A small image classifier, trained from scratch.
Model: 1.42M parameters, 48-pixel images, norm none_scaled_ws, activation relu, depths [5, 5, 5], widths [48, 64, 96].
Training: soap at rate 0.0035, batches of 256.
Data: trained on photos of plants, animals and fungi (iNaturalist), 35.5 epochs.
Rows from block 10, named by matrix and row number. Rows with one number belong to one channel. Each number is 500 + 50 x the weight over its row's rms, rounded and kept within 0 to 999. All counts start at 0. Numbers have three digits each. After the name is the row's rms in percent of the matrix's.
# convs0: first 3x3 conv, stride 2 (model.blocks.10.convs.0.weight, 96x64x3x3, standardized in use), inputs 16-31, a 3x3 kernel for each
# convs1: second 3x3 conv (model.blocks.10.convs.1.weight, 96x96x3x3, standardized in use, transposed), outputs 16-31, a 3x3 kernel for each
convs0.10 101:607398495396445406505488528489514536482456490522513560473528504490509451461535496519449482469472460472501481479436454511471476513512519591591557509457494577527426523627595445512504494486522440430501537522558506556463491454525522489530492527407413499433462455544451463602500493490540551558489465483519545529569513536567490597471467498485515515440488507549504518438479400476476401547534529502549434529450472574500602460417558533478411
convs1.10 101:493491481481448471428544547401511468494394413478511417541484481443449543482567516554491627509540542471533602428352493524455450415505500501535511512534486420447474532474455478488554579483489520546555477406529474577505447496511489443507532542500519521466551549491518488493492571473532438501452464488458460419525538502531479541520448481583476473514548551487490452494470561491476525504479570530548418407479534469609534575536544540517468
convs0.11 102:502488572471460372573438530527490452461464535466504466471548493485456371533439478488504538400486554526460464535590548483542497477489454567540473432405565473483579397518521539607475449500407500444524525550520457441430482389483464556461513510520447474553458514579497534467595523485477509505499442506530463494552476607567432556475570613629639675522526447503485478459368588472482468483497442515518445513483517577521495606528543584505579
convs1.11 104:518514531552422533499575575452437399539514446466453451504451512497466486495564438396412492492522479554507527563454587435464489487440448530508546443514425474442480520436495604544482530563532463407410475470499522480380596507535484496426547468542539469518485507465508478391517444607437522408568459488575626492494489476552473485575502507467537463487422488603481455447496540442492494530454520455505431469499548604481581588494515539478448
convs0.12 100:523493472448485474480532534462435503463467436558469406539513463471512477475456470552482481473485540474495567530500523399478492411511471534557529477563572454574536414426499583486488499557524526452418531524502453486475514499450507515545410557488540513573490538587544490467649618645530529577395536412511443509543496555454475576475536536559496500456529496376536528574501509489493482432517512562584503535488456562486410571606556494503535
convs1.12 100:483516430478541527419500494475490481426480448505516550504553539525498554498547584493423557467476530496653622593481525534517525492485432592548554556597448525503426424425454516516487564471478505518522537513606525556471523472446555385460485632552490527453503518454498552417508496484501597540526543628490539547505492490464476431559483526446479509417509479410490497476463464495506496432373476420480467510515529479464552508517500412373459
convs0.13 102:559536450489487502526471446456554443403375423491487475515409477541518513502488495480434445547611541477523574607478528521455502524538515449507512495485498477527439490425565509438571491400459439483430555491527459509498521497542540512480579460486551477540456531501467436452515484516461477361411498479505480522503510512470412441471445508473420514435392437569470593520603580449524483454501502513543479560478514576518501465527477557491450
convs1.13 102:434461480447520519498524473499486544480478536528513532514440426483572551426413454509482459511517516536409532545528413507487409471555553571511524525582515475532514504408531435534457582529534568555491468542570547498533496549430553508479480551422457469469435522466514533506592525529451465531504558494509474486564479547547470485604576540506534452469475480550589608513498418500546501567534579487567508571516522502509479501525514496479512
convs0.14 105:542539466527507467581582462458555491525483401569453386556484538524486456452533559499526445445418466456514548595655569639604523646460453498464474487537464505488528431437569463505504493525509533553475519537583447484509511424491441402471522450431486457506406474529479436531469560377566512397595531444527482412457468457531500432479438465500523516500434488512552451614540552520527478466554476400489467476455499499427549533460527527527537
convs1.14 100:555375491449487496500448454481381426506436457517475529503580454514515465499504561444520458554552517524590529603542510465412447489455506499447478516496518482458480526494560601496434384580499553606488490509522556534559477457531442512492477413484462510486536436439456536494447483529488474492540437460511495566466546541537504410590558444551504440478487464518523551395488545506543537463472539554566560531476481478471575480540579452547514
convs0.15 097:450557483533493548491434495402543450509509482462369408494449517486495528574470496568484520549454476502489564422481469480501399483499356475517438486520475416545463563606575397484479427477498587457491538451489532458467477501517399424423491499550432396499541551543509557476535617603569610448495482440463457486455491544533503551533522496448518476570548535494487501520535540484494515522535574410513478496481488644571547495479546512479456
convs1.15 101:517551597515471462585557549500495553560472438484467402479505485472454498501507486519469390404474450439465490510471479523483508512523482448502453527485520564572522491545534550521522401556512396539414484581522518510530547557468509480444491496375416466505458562508549534466488492542492410457487412478445441514531591500549545484482450515428443552458527471543535530514492579521562556523478460504526645413459536500511552400450380452521491
convs0.16 100:473577465495441498461531443473464531490486461456490463488537479493493520499487508515450487421459478530455551499463432471449512451512537472490459584496506583617531509427544497502439491509432519479415496461457415558471442424489464499488544499427481478503469487544458522500376485394505512507548562456469557463624529457486428445469495488602654595554447518435430455572475620455463487547521516588624540533389406488471534448501424508476504
convs1.16 098:404453409433394485505564553556484497454571500531559519496459472494462497552537575459480449473470413535532538428463464477570552527551553508434481501553478510467550492442450419444461496429406420517411488445506502454453450447540413437408496497503514565454551470468481429560508550502512471527520541455456494461510435354528582579535465460505552463527545542464493514494549477496502459455502600527510506499512462587615532490555472451412522
convs0.17 097:476550492467506504519500570522527434500483487530462522459491536422524519479571510484546464429535511504514515564448473484520466425428516453414523526410516445479473464508509518438525446429455428544490447492547527523514464507520529514512476451485537416507557538500545512479573546437520538474591501456461496502559381502474467508498531530451519412438481502463542448645490492609605535534600464543537482427450548496522548498525557452511489
convs1.17 104:588486479642528519561547497486571535532482575594515554479518449584475486554485466503567583533466577339566475570554592432432471425522502603481509608502508533541506433494447483482564418516479557419493514500467554532488514492528461504499513454495455507585420482412452487462507419508548507540460468463559501488417506470536495533497440561447467470448488519522534578519526458467542408450483545556518493600591543460523529525488514521490492
convs0.18 103:509471459507537501571490491449468639520469520538500577484474514500475453411409429425463557441445447450480619635579558595594454526574432438539448446468484490581474444507612454495488600501482479549504422542477471516507484434477442491504445469430494455549453489529533500560501497480402459571574478480484537512486543565484575530500462446452452459417488453498467456524477443552499462440462587478456419476488486499518515458570472444467425
convs1.18 097:593516493517478490533539475534605541499530511452597490508450484541532505500522484458469504516495569489512445523495519499508437532516508493470471455437470525410403418374363486610545485414519556522504460485469499566466468511508529470498550523525502564515503514516475481458623433544486577586513458624515523441639530540373493440460407521485547576503527554531564477501544538468494488570551637491419487466501527491500487527477506489488490
convs0.19 103:478433490513471450567534540495592589489498573501439548418510549419418480505583562548599545599506564441487556462585527489472612606471542584561592473463515576485520508474523406552489520499536496487500445413485485526459541432555374472484498445555462529558508497617485551555479502538534490504564543469553537507482460567454498433513489450548458488501514513582444503544459488612450491461513472536450441402470453492523523458515506461497520
convs1.19 102:487542498509463500431453537462541499479456550501551491450498497565479515509530428557539509528486433508564545549444468574395538479545530521467509544435422471427458441477465444440545474449486519659476547478399566510473433514559518513497538504508481537578413429546430483500558580582488526534432532447540570512476483459520445464382406458415519520423474455452446440456415512477553571516441453592517633565548500478466522478494497481469540
convs0.20 103:533482565507548532534473616616526470492481542610527540560574504500570505577484503472451470489541440551478502502450457443540464522515535573542411476484452478544463492411469516475530443396463470419477513445523520449455438551470480547459481442500452560516542440482536457515497469546476549575332532508545494448447490466510480454477570523479532461514545519441517593498496469517579547500552452530585552481525566582565451394458435500477496
convs1.20 102:584543490515479486487356455496467576536516556568460589397469514470457477577490539408538459507507498568504467440431441484440524463532498435487545506461502517435559515486564464453489486496531479532493408484535522497552565541463560490472527493583481430396532447425506419417529413486559417505530469438541464500480468466396422471457543450490528459539549579512500435470496433464509475505495397475471464575485541476576513474518526499450502
convs0.21 102:493436569518424484395441527431462460600600458529566510415471489516529539512465551473512463497466471533449457488486447462488389455454482480508440488484455546463468462455550552518543452498483485500445401441573528601564479418524504475409507507475424466461451475457503428541474466527508545505493481401507509559532470512499526534433540629518490481436508474548558594567613527437410453545497473416416513469489417441479544507456436492457483
convs1.21 104:519462510504479423549494476475476478554492479502562522519539432499570497450559428522575670479514625527540532588480547530520531523488515485417486429480589405491466512527457487500492529433584496517474481575616529501510384452523498608648492468585516539480520478421528494492491457490505448550440531476467501575487519552457593634435501475525477432435491508437512455505508562602477463426496439458488459573530567465505404541500563469492541
convs0.22 103:438590522539537504541556549453487532525598628439574481516474447542543513648588520520495493458526547447550542458552459496438429539486496371487354515512532513580584597555502560464607449515535521465495553489565531526490534421434468535407477451423434532503545506592485475471461468469489482498424464424465543501467498481460536542530510406529494444535460527527497517479611476473490390545453477526517563464422510516486446508488521461502373
convs1.22 098:520464493500465480463477477517470415443539486502536518556513501560529511494446499484533544490508496500490584484450411475510493460531410457512535570552545443458550517567561498424340536590492472507481580557529512446502525427488449541552569468510543495576503511443520487449523519456532560365460373394499588522428417402510462452461508459466495516459487549576556536552577579492499464412431503554519508462438517485438487446459468514534430
convs0.23 098:431458566531480451454449587515586499400467425526511455530566511517502602485524575435406512502436461470404394497463499555442488430551422563435473538470549584560499461448529484394391471457503453532491590449574477518536562520569477507530580513516504517554538505581496516464476495498430516480488470495564525467474442502527494488454490586463469451541495482456530471541419512525515435506564548556574532457439485485513567566509527368423526
convs1.23 100:502446428596515549496574493510480502441483514513481459483460496484420527470548474543497415478544387579497486522503505513496647593540593421566461496517481539434618559477464534577551440391483527541532433458378482491405525403459515562522461537453428461526474512416527499494579494525476521571614516606443448442427429464585557519628560525417455533458417459464485467510530477451475504487455484537484510494492515493541510636543494504488578
convs0.24 103:467436582566515517494588523532479449514486536620451615564553495501466378476519508569582435518532484538516492464493409573520447553460490601604493476589495538576459470607529512528498527519519558458442507528401512550473411473491386423544451430399431556532445474517469585522548493508555573555566434523515552397475479458539500440519488514457472470497587538518462545462470452490442460591475428456550492486507456581615371484504497505516485
convs1.24 101:467536623485497530500504483474524507437518521507526588478481496495488483510432467487434481444481459440432516483517481469542510508397400484634489517480490541509484507504516471429488537573372438411459472519546497557476470483522543464475534534591524536556524505505460532425410545493509508608514372532494453443519494466478482519445459505459540522480608528558552462460526473582473394482473463435506500528485557480481498526497439563413529
convs0.25 096:577532530548497574537492597513541504471512543541563518516459561511476459438474499552494468529531555574561549647447452544453529511443435536432490500511473511526495472496532516495427515443522513524497475515457484501491465454415455437437464439486552439565532517422507556539552508498524482577523462623427503561473471484471506550440450487456464484461457461504533543566482491546467518557597589582593556525555470454442490550508441440456486
convs1.25 100:529432523484474480485502452562518615535524568481463579459520440455433471479518513525360531569563534536525528511550495432582603508455485480418424485497427558467387503528506536480535471533518512542504537556482534552500397542460483479524461500505484476472502523419398501449473564610453479515488520547518555497522460415514452538574530543503504514520546542526530488499545545499583564470486480485479473465478513417453503469530555506487537
convs0.26 093:568506454503397535538386520415473427522481514527589525523512518447510519484406523524366414543487518563483538453459520487484582483499440543511451549552546445548411564545464520456453482474477470600505499595540430648604576555658547539636545527547494460483473536447563566495520557535458461460475510513476457501453487479451377471539520470517541578530483530486466436527490490482414474367440509449521510430439479510499447469511432566518575
convs1.26 097:496501526493512496553553457486471466487433489463453419507559606467514515489405415553608611464467531472529470618611484607487552497537550486546481534530502569440538511484372475413485460477522533507450453436466569537525551480501542452433515560487451546517535534573562513506387527545518612478506517517475514501519600540452480484508610501476432437509570476494520485532475524492532512474503460394483401485480442548542469490560500494530541
convs0.27 093:471558444517460414474538552511545569509539539491503470504521492449482507466476471374521380438482459501504454465453483451427464540489464570545545570549533588551524501451622447421580482466538496434517424484348512421482518480554457564497475443425485490491545425518451505462512516542538495482462442473473483493417516418470582471477510557480407458488550462495539558419618514530499570515486572492600616425570530516524577521557512564512623
convs1.27 100:430506616512498521455416465455382445558485496545551503426480494456474481526412468531515515444493489522493451566469470586440466500485356454447423540485481515545521508528488527496469457492504573626555545588592473455494441435498446537431477510556664558525603526492497510415490393482423409456509505501466581478481598609474412452423489532483485543533503509492459442528501496491470442448446485394508545533448548476509494512553569556546469
convs0.28 100:573503551475473490442554458537469425490579552350462508532519438445522494420472503498478536517509503511604510597462470441523425503471469452433461356457467427449471591450530537507437508522502535501498603413452510446454528475522474466472461480478374444514491582564570527471480469467549527508403545477420551495476532442492488458499480489481537573524467499515531428558549610469569437504524542590518495461442478527412504563486453535481470
convs1.28 101:462538415589458548449470530430485421420491464466467458473533449521519473588576565470538573513444583493587556533488527528467440448467483490480512514417538429489459567510489559545483519517510501533578425439573541448511509543539527511496544500401493530609501623520443673507572558492608472489435491488552475501547500631534484434519467541499467467445464487506536466474441418496528517458515542490485549483488599490488539528518519468502572
convs0.29 102:533544434583465556477549377548529489452477461543379548436534511530577607428504518508473493481453555389461561490508545505455477455600458493519545502545544433605516468498565501383572518525497451542480431554468569513546478508492453466491508478521542466477413466465523467445632644589534484470496537470549461479520472481504484507484489519578443553555464536434454535448513482542452517489484455509524519433405347522439444507588523538551546
convs1.29 102:454531482470671547526535548551452494487512455507523525532578568429520433483518497432486469496520435509525475436537500425468387513426486502476522495608541513492461560617634515548595526452531462398438523536501565535538528448530527405487561536523428493481611369539524475558450491453416424432485515480553456548459447457498416450589523571597484517489483527518461527532468521491432525521503480566470503416423448480363426573542519525570527
convs0.30 090:506476468508473513469501566405498500544427506508408474451543493517439464425464551490493403436487448446496441373449514543450510440451465428488421508383503419470457455602444493602454457628445510454507494477495540584547512547475458446395505504506476466493518520400548392518535520443501598529425480474485460509566519529512475441457440549472527526552476499468478494447431432482528566449552539484536492525559590528409497503526515608528543
convs1.30 094:492519455484486452524460504490531572478561461431579549552531504575516627512560504499445625432489435513532410473502502409567577492482445451511554545483431520477384512493542467510524500439428510476447463431486456466533521452522448453474548455503591529448598465565548531535471518484439513498471440488446418456511524519490484476471470441467424487447548485575570545526468492543512460529570550469460527553465598528516495462514486532516521
convs0.31 107:567495456568487524554510522483387526479416520504502461574572519506606550484457556446387517492396490521530478596543521506450552476490388583475510444475477484516467464570568500501517501476517440517396586477497491439578483430445518496429627532542495442641552520605496533513567559365570492475483540471502512478506500513486471552427489506514419494469383458519559475504441490423415463544509440616525472553528437491544387524544459488487468
convs1.31 106:494552525523508452503530522565476582546545521514481477462484522538426458504518491565510495436436565560578564473468512415491427452512390537555439485511552478409593415444491628536534440478436463469468561531464535488535520489529428543407541424521489530498512478387477364553452471545457483463557535579549520580511516614494442446515485470495560487471500490485503532486493521486558477499459424486452553451446580505506526520494558479482559
convs0.32 101:565443465583541482452556462547517555518566523493524516443476567469517559472489525558494588532473546518552456490453491516476495406546477435488420460507422520527500572496528484510543500547541505524536513450576535560515413453459519463484489502453479515391479454532497575583478620420606529548545534472475398442486474443554536489440417397515417476508468531479474431557544437536577399533450421523399448519525432505473512530449444446462437
convs1.32 100:525533513464519464487411522419487514479489478562436495452514473480529481452527535465412511410469441510573534457461487459430482472484559409460376454538558491475560527531456507449500522480520524602550476560502417542516405568486494493512465500490464540464516516513611551497504557478498478561554440448528451485529496511534497592565569524510520537540420485499484511438425457535481390505509459463398404491473537474495440516440430555572516
convs0.33 102:508559542477550462453561497533578592499508577473422614618542525559510468611542459596478443453532487511433497473518473493435598472476515476475524442548447482496482530479511539543485570526581459475539448445495549493503563633467459505492448454351468461481473498498389523551480465422469510436488420397468508512443564514521454528485477437424424451444496433514487468541486511448478435544436441486509534509409513522444540500470507520545454
convs1.33 098:478432576546483546503518564478663494569528426528522552545563541519540478507500510475504482493436555447503672497412383503465527506484544532514529502533552481452439476490504528513456584565427526461491562550556492537416456417469496430418539528493467471533434501505528494496436559499600513495596618581541490521574540470516610543473551511450536501498484431519482445512502444443513455484499457400525548509602519453456466547499578544580468
convs0.34 097:424488548450459453442492516588570651478489452481432527524553552556477444458464496489523469458485459457487512515571581433491511517435524596546574470482459484557525423564457499505491391457500416465478501572498529586558433496481529526519486482439550501636453426505467438445517601551508457483527497522627534457461495500503532475369474467509454510503472494475462534490567441477484493507495411471514473415494456447558570547515525567550483
convs1.34 098:520506531472442483457488423490472435591504523469470525411456484427376472464538588542554493528479483501537553551524455548446460440463507560572514490494497591589610488555530591412581530524486532531441509553426481483568507442606497485511519538508418523529556533436427499472617552510538466502542502548545506523477438483496526436480536491554473434504456479558555467572483412569534466513520456551482487538487491528499532529628502442527479
convs0.35 099:457517498514480555545496496476453599416544534534516514510505563526536619520455576447492508472476432522459469538560554529529425517539554475527529556543575436508448451432519543480472522356377441393502502493518442390473547545484539563433462482542598515492523490555541543547553584551429533511519463548528534509470441545409497554530546547509550466472494446475497451428563476512518541540435456562490449543484538504518455560506500522410487
convs1.35 102:517446544524631628548488514510464483545464534538463481470522455563564562451518501554565487528480554480428400515539493431428497499413423507414538469418499531500557584600488476498496366537354534486496510537549581537582515493497507489571464506588513586617427537526483486534489530532573480530492512499565476526517502452500482504454515498489475503546568561557575510498601448462505535450450419450501444470458491525464541489520494448476534
convs0.36 099:517496519555573455450454413479517543449478431519450547491535509498563559606521491563533512478448613481405471434425472498399471419539481466555492448489445482512520447487369396510413488458599478470470498525522524544551629511533554448532499510498475506465436539498462491443514609507614595532637549516468515426454466478422502470451502590467467453577482510493473500467524425439593444593587402532523426561522461472495477612506610529417479
convs1.36 102:554465413434388472445407470542558493513512443484520514411476467412456559500486351502502488483503417582479359530541494515551474560580525556450428553602575561578468530634567448404446487494423550536573491434452526440550522543569482493553518493429536491520415564482524544481567603466466461506456450557503674552381538463483491480689602643477510576492468423470536544530467461453411492448479532537503506520532500404427506537438498441492456
convs0.37 097:492546521535570476526514467578531571529470390457439414498486494465481521569577553405494424460496462494482461423491411499467462421430452467519489628518537530554533524556503485481436511526419601468502424514421539508500550439521541544489504625536557601455607502475516538442583566596426464443465399425449444495458549495478471550517570468568601554503498485471493487482519466568537526444486518526457522461521523480442485437453479486433518
convs1.37 101:530429485555541538479523552538463401490533641389429424518573562591504463457382469461514463481413378554475496546464548587535559453516571536501530455481474483523541493583521466548482449481472468542577481454539521486496512566504429581461544560563581485572564504575573532570541465589486430547443420561452509457483500536542524511462515559451505540489499512491517399477546471447450494531523501544475479504498461447515525398474486412510445
convs0.38 102:466480423541540502488535472491619455465560402497535483591437464505517531483435543467571466424497406470508449449442535508439441472456566570513540525616499561511579520368451541460470488406491533539517411517444518444481529491520451437529394517525536556478487565425513568518390504490428498502455486573533487534488446539486543545535452545482518524453559644482480506552395544508547532477518544557513579491423453468425422475441472414506569
convs1.38 098:534536498492521580533481503560564571573465524510443506411421417476526384464461497440571597490441521548459462425449474427376482467456449501494539538455474475448462520476434465485483434483520439542439459482509525456474605544486440473440418498481542499485512525477512522472559407460556512500508495492437546482478510521475458541503537520502532433541453476527607436529511450489488459577474452492512397543597552507436426437485572452478551
convs0.39 106:482562475525532533466532562513522552599532431455485509477488468508561423509464439506524514545534485480521577545592429526423551514511468584474467597491390450439495629544386559581468540560423545505444496527567407548539511432524544501528548461439476541583490530433499589602574550444571468460450450624524571423488510511438517442550517455541563410561527470437482436506494488562443445529472526562481458526465457440520457550505475510529479
convs1.39 102:518454569485481514504437471550447545505386593508431503493571542506518533527518501456420487492437608520507456542454482532548460478490509452413542432440488476500498396475431578528488473484457541531611474477525481530489481606483421513587507539493536512450561536488401453473504513543520508581576529581466434478510525507471494389526459545413476542455522595445455379519466432448558497454467477526495692439414481525440456516484598508478498
convs0.40 103:478541501486511421462434490504524511513577505396464462386523546529528494483473502581553468537503454511536463409551487460461535465503442459474430395589352465532455599563491410495488393397471478521496457515469548438483424520455506485531527578520478422495468539560468487522500615548495534425509486532498434433509479501539467445398490498509515524515434488526521468562513491490519507545513455621603532498504471563603463492584477509473454
convs1.40 105:452459449512502431523548507500545537407487493473477467512511500504428479484542510497505525555483487555576657417641552616505429462565538464500486525507484488444372395546464579541450541512474507564509484443459511474492606494451460532510500557513491484523364473543534423469596602605419485448435550475493506574522443514446501479461493489519551467544511491499441535491527505446492497567473435454564488621515497494531513483496458550512474
convs0.41 098:370495385433545511456485437466415463462519595603510517574553495558546462470556526407424479467547487568629505402482422449496617470486495423409366557497495477525492446563524449451407568500460528481531489602493422385494461549557524542559398495542529609486496537430477507426432475437466471537475509516517432424448493553565461555490507429545585554481518484464457476457570402461519445498532538424504453482488536485469531482423527503503577
convs1.41 096:495629510477541515462520446503498534493460498512518507439547516470489535592464577409430419528465458376397359446444471442463490549526456545528542535550517493556519474471487497457493494506543477514532556498606527514556523499571521513493633525608489468430519537537417454441479437381546520530398438468505464444480421466492474514552619679384480479445450540561480522458467466502492425442555508502456475469427481506531575512538488559572555
convs0.42 100:428423419485476514457571457565495472539422532542487548492521537495419461425414554539540580516546530547524630449500499392581487493527502422424470460434447521462540588528616458423433448423468529429450487476575449505470475552511513529434438499599417502463528574503503572484590562573472556501492448412468460469510484497489549511538572506546529517493405519548498457548534529468488485602587590607539473443463478506604527581530521586534483
convs1.42 099:523503487483448483523539426452528490554567485443452517525460437454440405424480471526543565556478531451338474535529523468388476549506496497554577592556524538587451549534396460548538575525528529523531553552510503484494633539543466466491510483462464517520575532522451434605475534502431460424458499560486425466539456494573599587501432534504442498581577564452442444417511469440442479509533503517475506460534495515536514522558558622472589
convs0.43 103:515502477520512463465489517511480506564482460507499468495517562395486557491499641406424544561522537530526577444524603404609500445499461479563458492501459514549534437533430426597509482486419568562461490503474435468588521412473522468491466510513466428410442463466417464447562491450455517527429446438428458567518402470423457396519561482548534555458464572568511471539549432553591542474541591579560484497463511466415426386566509478498449
convs1.43 100:409543569464536473539514451496432462552493547543613515493546504451532497454474430502509509498447476459521459458521542491620516392455493569545614470537440476526476520552564467531609552502596556494498521486553476507459528558622410472471529452580624544500532566473500599561539541457510558468519538520487534437543604572511526558471539536491468569453499461543481496600445546563507476514453486516486437492493533456520440431494535490459582
convs0.44 101:506506445403424484460549470587532547443585518443443472442525527532529524500516492425474471533480474517538500507453493567482477518515547450492529485576578412465474503489652500453533478453508512567523525467427522529521471459448460518536498514412433517529440521468470504533468647662423473470529453478480505500495502519581613504425562570487469501442516549498577537597581531415460506544639477503478436448464415519397495472456527505498531
convs1.44 110:459521484517483541496493553408517509474505603476405413489513458385513432523517492550542527486474586586466615556568573525491512478503506561510454458444617514471514383513412482582551529563611497526581445496488549531583499496398467509452517503486491520498509575538563593486516503527510514477488507580485396459560521535579573508439526608540505551514494452472492480461430497503443495450503533430540542404498553543433500424482533498515483
convs0.45 099:408477553435455466536508539600488499396433427467517493512415453514446546504475484544508502433522492513570567450550454499461563477544500575504556471458430468432505515570478480496460557516509527479528532472563455659576496621542538480534447461531456455504465430495592521561531580532521427523427501587459516544501513482539539447503481538484563518546519477425485525471477458540536548409555485498463499526641563492506557429410571473439555
convs1.45 095:442535411473520461507461492530536475425483392485461467497542469550509497545523586567528599519574552459524515497423472526452478432405426500461525495567450381463545432509494610463476571481460422489450442479450453416417482385456547436505517530512533558456472560432521614447442458500595530476465474490453494503490439554480534461582544453469516479501524550462489495470520443509514449496466491490503452498533476477447470524526565537531470
convs0.46 109:497567437505543457445584455425454474486465486521516501564521523515465486489452515431499405579459454491461435555527543555624561431535577538521552428487539468439530484488530510444543494441515536421468421525388481520483510463467524473541552537585467548526490570443461490497653570626546547416483515524531493501475390488542512477558452519461497596456427492522494496485588516513528494453514395483585436527516553558504573521469520447484534
convs1.46 101:419469462487482521501466503549475491589445462521525520568585585499449466495436493540505441473460487478452468435553416518469516518496428579489548473445502477466518548556595515481499522607549501558550461423517602426503529573518513458528540527528565473450504538518392618566441515466540518468550486425483591619455468396501464426527559495453455404581549498478498463509533497471509477451472540438490535527549574483493527474493473586525502
convs0.47 102:487547495391530439494487499546509553426524442582528478576487556474551491494502499509433477506389473420501477473557534445536471579406598531553511478524495554491453504469488506433593577492521448465460497547529495506553489522503494452477520481512430545454411437375532470502554590528514578549517567499589502530596518610550498514482469493552460606486586465568509560544380458591529614468437419456457473535429514546556497473587492494528519
convs1.47 100:498486519459488448499415536544497562517454542492409501501510488549593596397459452568505525432449474452472372604560532523487511514404517478495474506499585559504415582471479502520452481479494478468471454446408455526570497427443501531482560450429554486427511445471524535543501437539460524521468438517524479536459513428461455471551505515531498536486515399513532539514492514520436404558598523541491418456532611496520506476494482487559471
convs0.48 099:452518465437419406475523426538506487593528523485420379485483519608475474499452493539536444499536500545491510464547464490434425495411498543563624563483465412354546451553501570545547560545476466501456507525470514497529516486521464451473480430456505567512426507441476542433450503531483513583504529506574470481454466487542493457570528572500563514495531504404391498474420443576489527389356530519538518562558578571570516529596480470447445
convs1.48 099:563501565497564486427460434474465505481542546465428479539475511523514541505533488458426516471511506469495469486559519451513517545490436512504422482596495656585589475595522357487516420466427490532392478465517502459530503500450574629540499505427542510558546566537521466515486452478486398365521564485504411456535583462483510540545482336522578507547463471489437497471554461443481422476567474465417444474408494460428435539467518482517451
convs0.49 100:464525536510473379501415465504550459415534549549510411508481424510474471460464567467437490468550530457538474399518463531474440491441459479473503461486533462449602508412438604452486582460474443444508457479407496519472511405511499485527459439507462496463508545537507465454458448496537460496450495493531509564458469599519517491500567510481466466452458456518522497496527544589496532545505441541446473531508522456518638531499504489439474
convs1.49 096:490494501482442449489477419473499479514480509626504485493514464555507499442503515487531468518495422597459514495582552508526549465472519417474499492410474518457468508518471497459473482451447500449490482472473506464468412496594488535516474489513517455447489399528472517463471516549520477534503564588549587559493457482493465450454396448512516420510432469398603489460602588501559559475443505529493531495541530511506454490473431558503518
convs0.50 101:631465550533537542542550515507525572467512518457492491475531505482492442487438526465582515486576586459508619585481488473509483525483440468475456537528471526560478546491499438572484539561477474477519485522558443427558499583550500463442573438485512477562494540511549415484463514400501434463496383468464566517495502450440516506513498543520502506551546431586511508493481465506451516517542532486439565493494450537534491397508440476513435
convs1.50 098:503545568498425502511422487550475562468482599508457569438453466529480512520600470531481442537547515544445455482412420509503562472599535481389397415496560529496373486457372450542464503489492470446546454482395438484548516527417520503505510535529483569473414585480526586502564487508581504502488499489499527564443429433522496425519521521485416560490483492463464441475486392465509463545453584565482574504476496555457460489534444477538553
convs0.51 105:465543447462483490520485454466532560405506515505389431541547448572556495527479543431565524500571580554593486490408467506540470446622494492521487482441554476483555471570513498475546486586555460452536510492552537523423471471419506487498438529440512501505415634462481474520531536473454493464536463425475466512451467530507486488547564460433500502610601478572572512513579486503525515473471490463411482484457406535449487526499426591523448
convs1.51 103:492569511477443421571574529488446634491484489492485463498548454578479557486582481456482498513565561602506602435535546538544443550472539523474521569434539548464473564451363438449477452484476608524477532551455542595614597490515474555461475504514520413498547566593498497573559500439539562542513521516423457472464437416484446444412571499445498470493471451524488484536619487509471514514502520432531498546522478455474509529499532586570521
convs0.52 099:502539481518441502490498450543471530528600486566476489568472545537594562540557542512449489466476417411463446463534496509537470507443458494513483495439522475539442400516538430527469428500533479465424488522442495435473559468518693603577562499481538617549412529526500449522563456445536502480513536460416460414510457469459517583503556530605476580531487497612539603503521534583498497492467435495448466401449409569524474559475452558463483
convs1.52 098:427513451537484516547494551452397456458496487532465530498443467504446480520480445534542500518479508496496499523517560465492452492539482487551433431542637421540597514520583547491521560514545452497586501604630485489566611509569527464503519451491476478488486542545527543628498532384507482358572495550489473446530530538463543518470525547575476477485522474540552522545496446636527459501491540487378413488467421491553451556582504471527574
convs0.53 093:450578479477477481448466516562597546541524501435500449500598476534415444540517574539530494493483572494428457548451382520483437476542519462558517549545581551493512430529541391526445492515550434475492549515456450425511499630511506475503454534406535542566511590477491506482408481538481466450448478462567478366534474486484430517506445593522538571478534599475457432451538595455535503406587508469501475519553541525592489427416446435406407
convs1.53 097:475503467486457489452566520436447408472568495451446410455441484500540528467528436499533431401433518530440553501481477528541516535483527425489468486467512610496526466462460499520488508637494474452457439456563468441459578459537635517527469435430537554555425400438525489510533478534511453492487491565446481491475551532468411413530544487520549499446501464512441521480519428538436478518542596477465532510557538518556572442479446567473485
convs0.54 104:514604450555496539556536528554527494461437623456484488551492496530394500451492431468506493534595554534643641473510520450517526558456456421436515514445409527480519482601413552466483551481471479458503583478512448478498467417450494517418493502494531462610503536492531551467509433468469503470410396480457493482552533512460545436466476489517530557501503455669620551600516438488431431530477441529477444466434526451528411398519612513475530
convs1.54 102:566462402482446460502523525479478404460550446527435473453478524511523475559535535493552483533457518553493538466506416502477575467439477504536532594398477464506541520454417501618615506530450486521529620492610494504477546576481481427477534527491466492495514537560498557440500456451528503478620460494462368444476535500593576514466423511526421583586477488473510623549486558469504580559432461421452413493483464475545497430470459483447439
convs0.55 103:530545429488410429477461503481529601453483511572434513571482464592458466474394444610440515493490477489446507509555495452498486606447491545564399543488480492409457550534602466517541576491482545492497471518439536512499436500511456529555495533524524490502507483428544619466448491448516523478590537569502462532446424461497470506542537573636550433496437457424520515552526510525481484537527450489468472497509499477522502490461496549493514
convs1.55 101:475461485403410531379476545513411523430552588477433516449504467462434462382481442472484394444493414488473420528469522488474469457504503536580489498494523466647504433485581469535456432473536492483398509539483452479478525553524474561492487434433561576573500406524506412395444469469557448519463559460481516566418516473515398432535550470542552439486592567498554524565576504521452489522533478520566482566507467514477471493545503451437506
convs0.56 095:496487494447482460448427464458569617469587508510591548468538592469490469491529450509549525467488459492489489569575481461451406601431522501569629494519491570492600540536515548473528517519546463442543459532452552541511553465463581529513545412470539501530504562569480498463468497439445486458515526433536559467457542499438458470529494529510519479492512532575518464476534495551490528540483386504394394517466431463509545464418462485500490
convs1.56 099:452492587492559565511515477446491498541558442509592491567514493578490565471463455440473463543471469490402480539576492502510494519459474565484522569537549465480557468518497592559508517524447511511487571503473626502508499603486479514502452492439501435504522454464381411522406564531515516417461517491478513456576457439478436421523510511499480439594649521492485547498519485451461538566540496625428496521436514534551537583515507453461503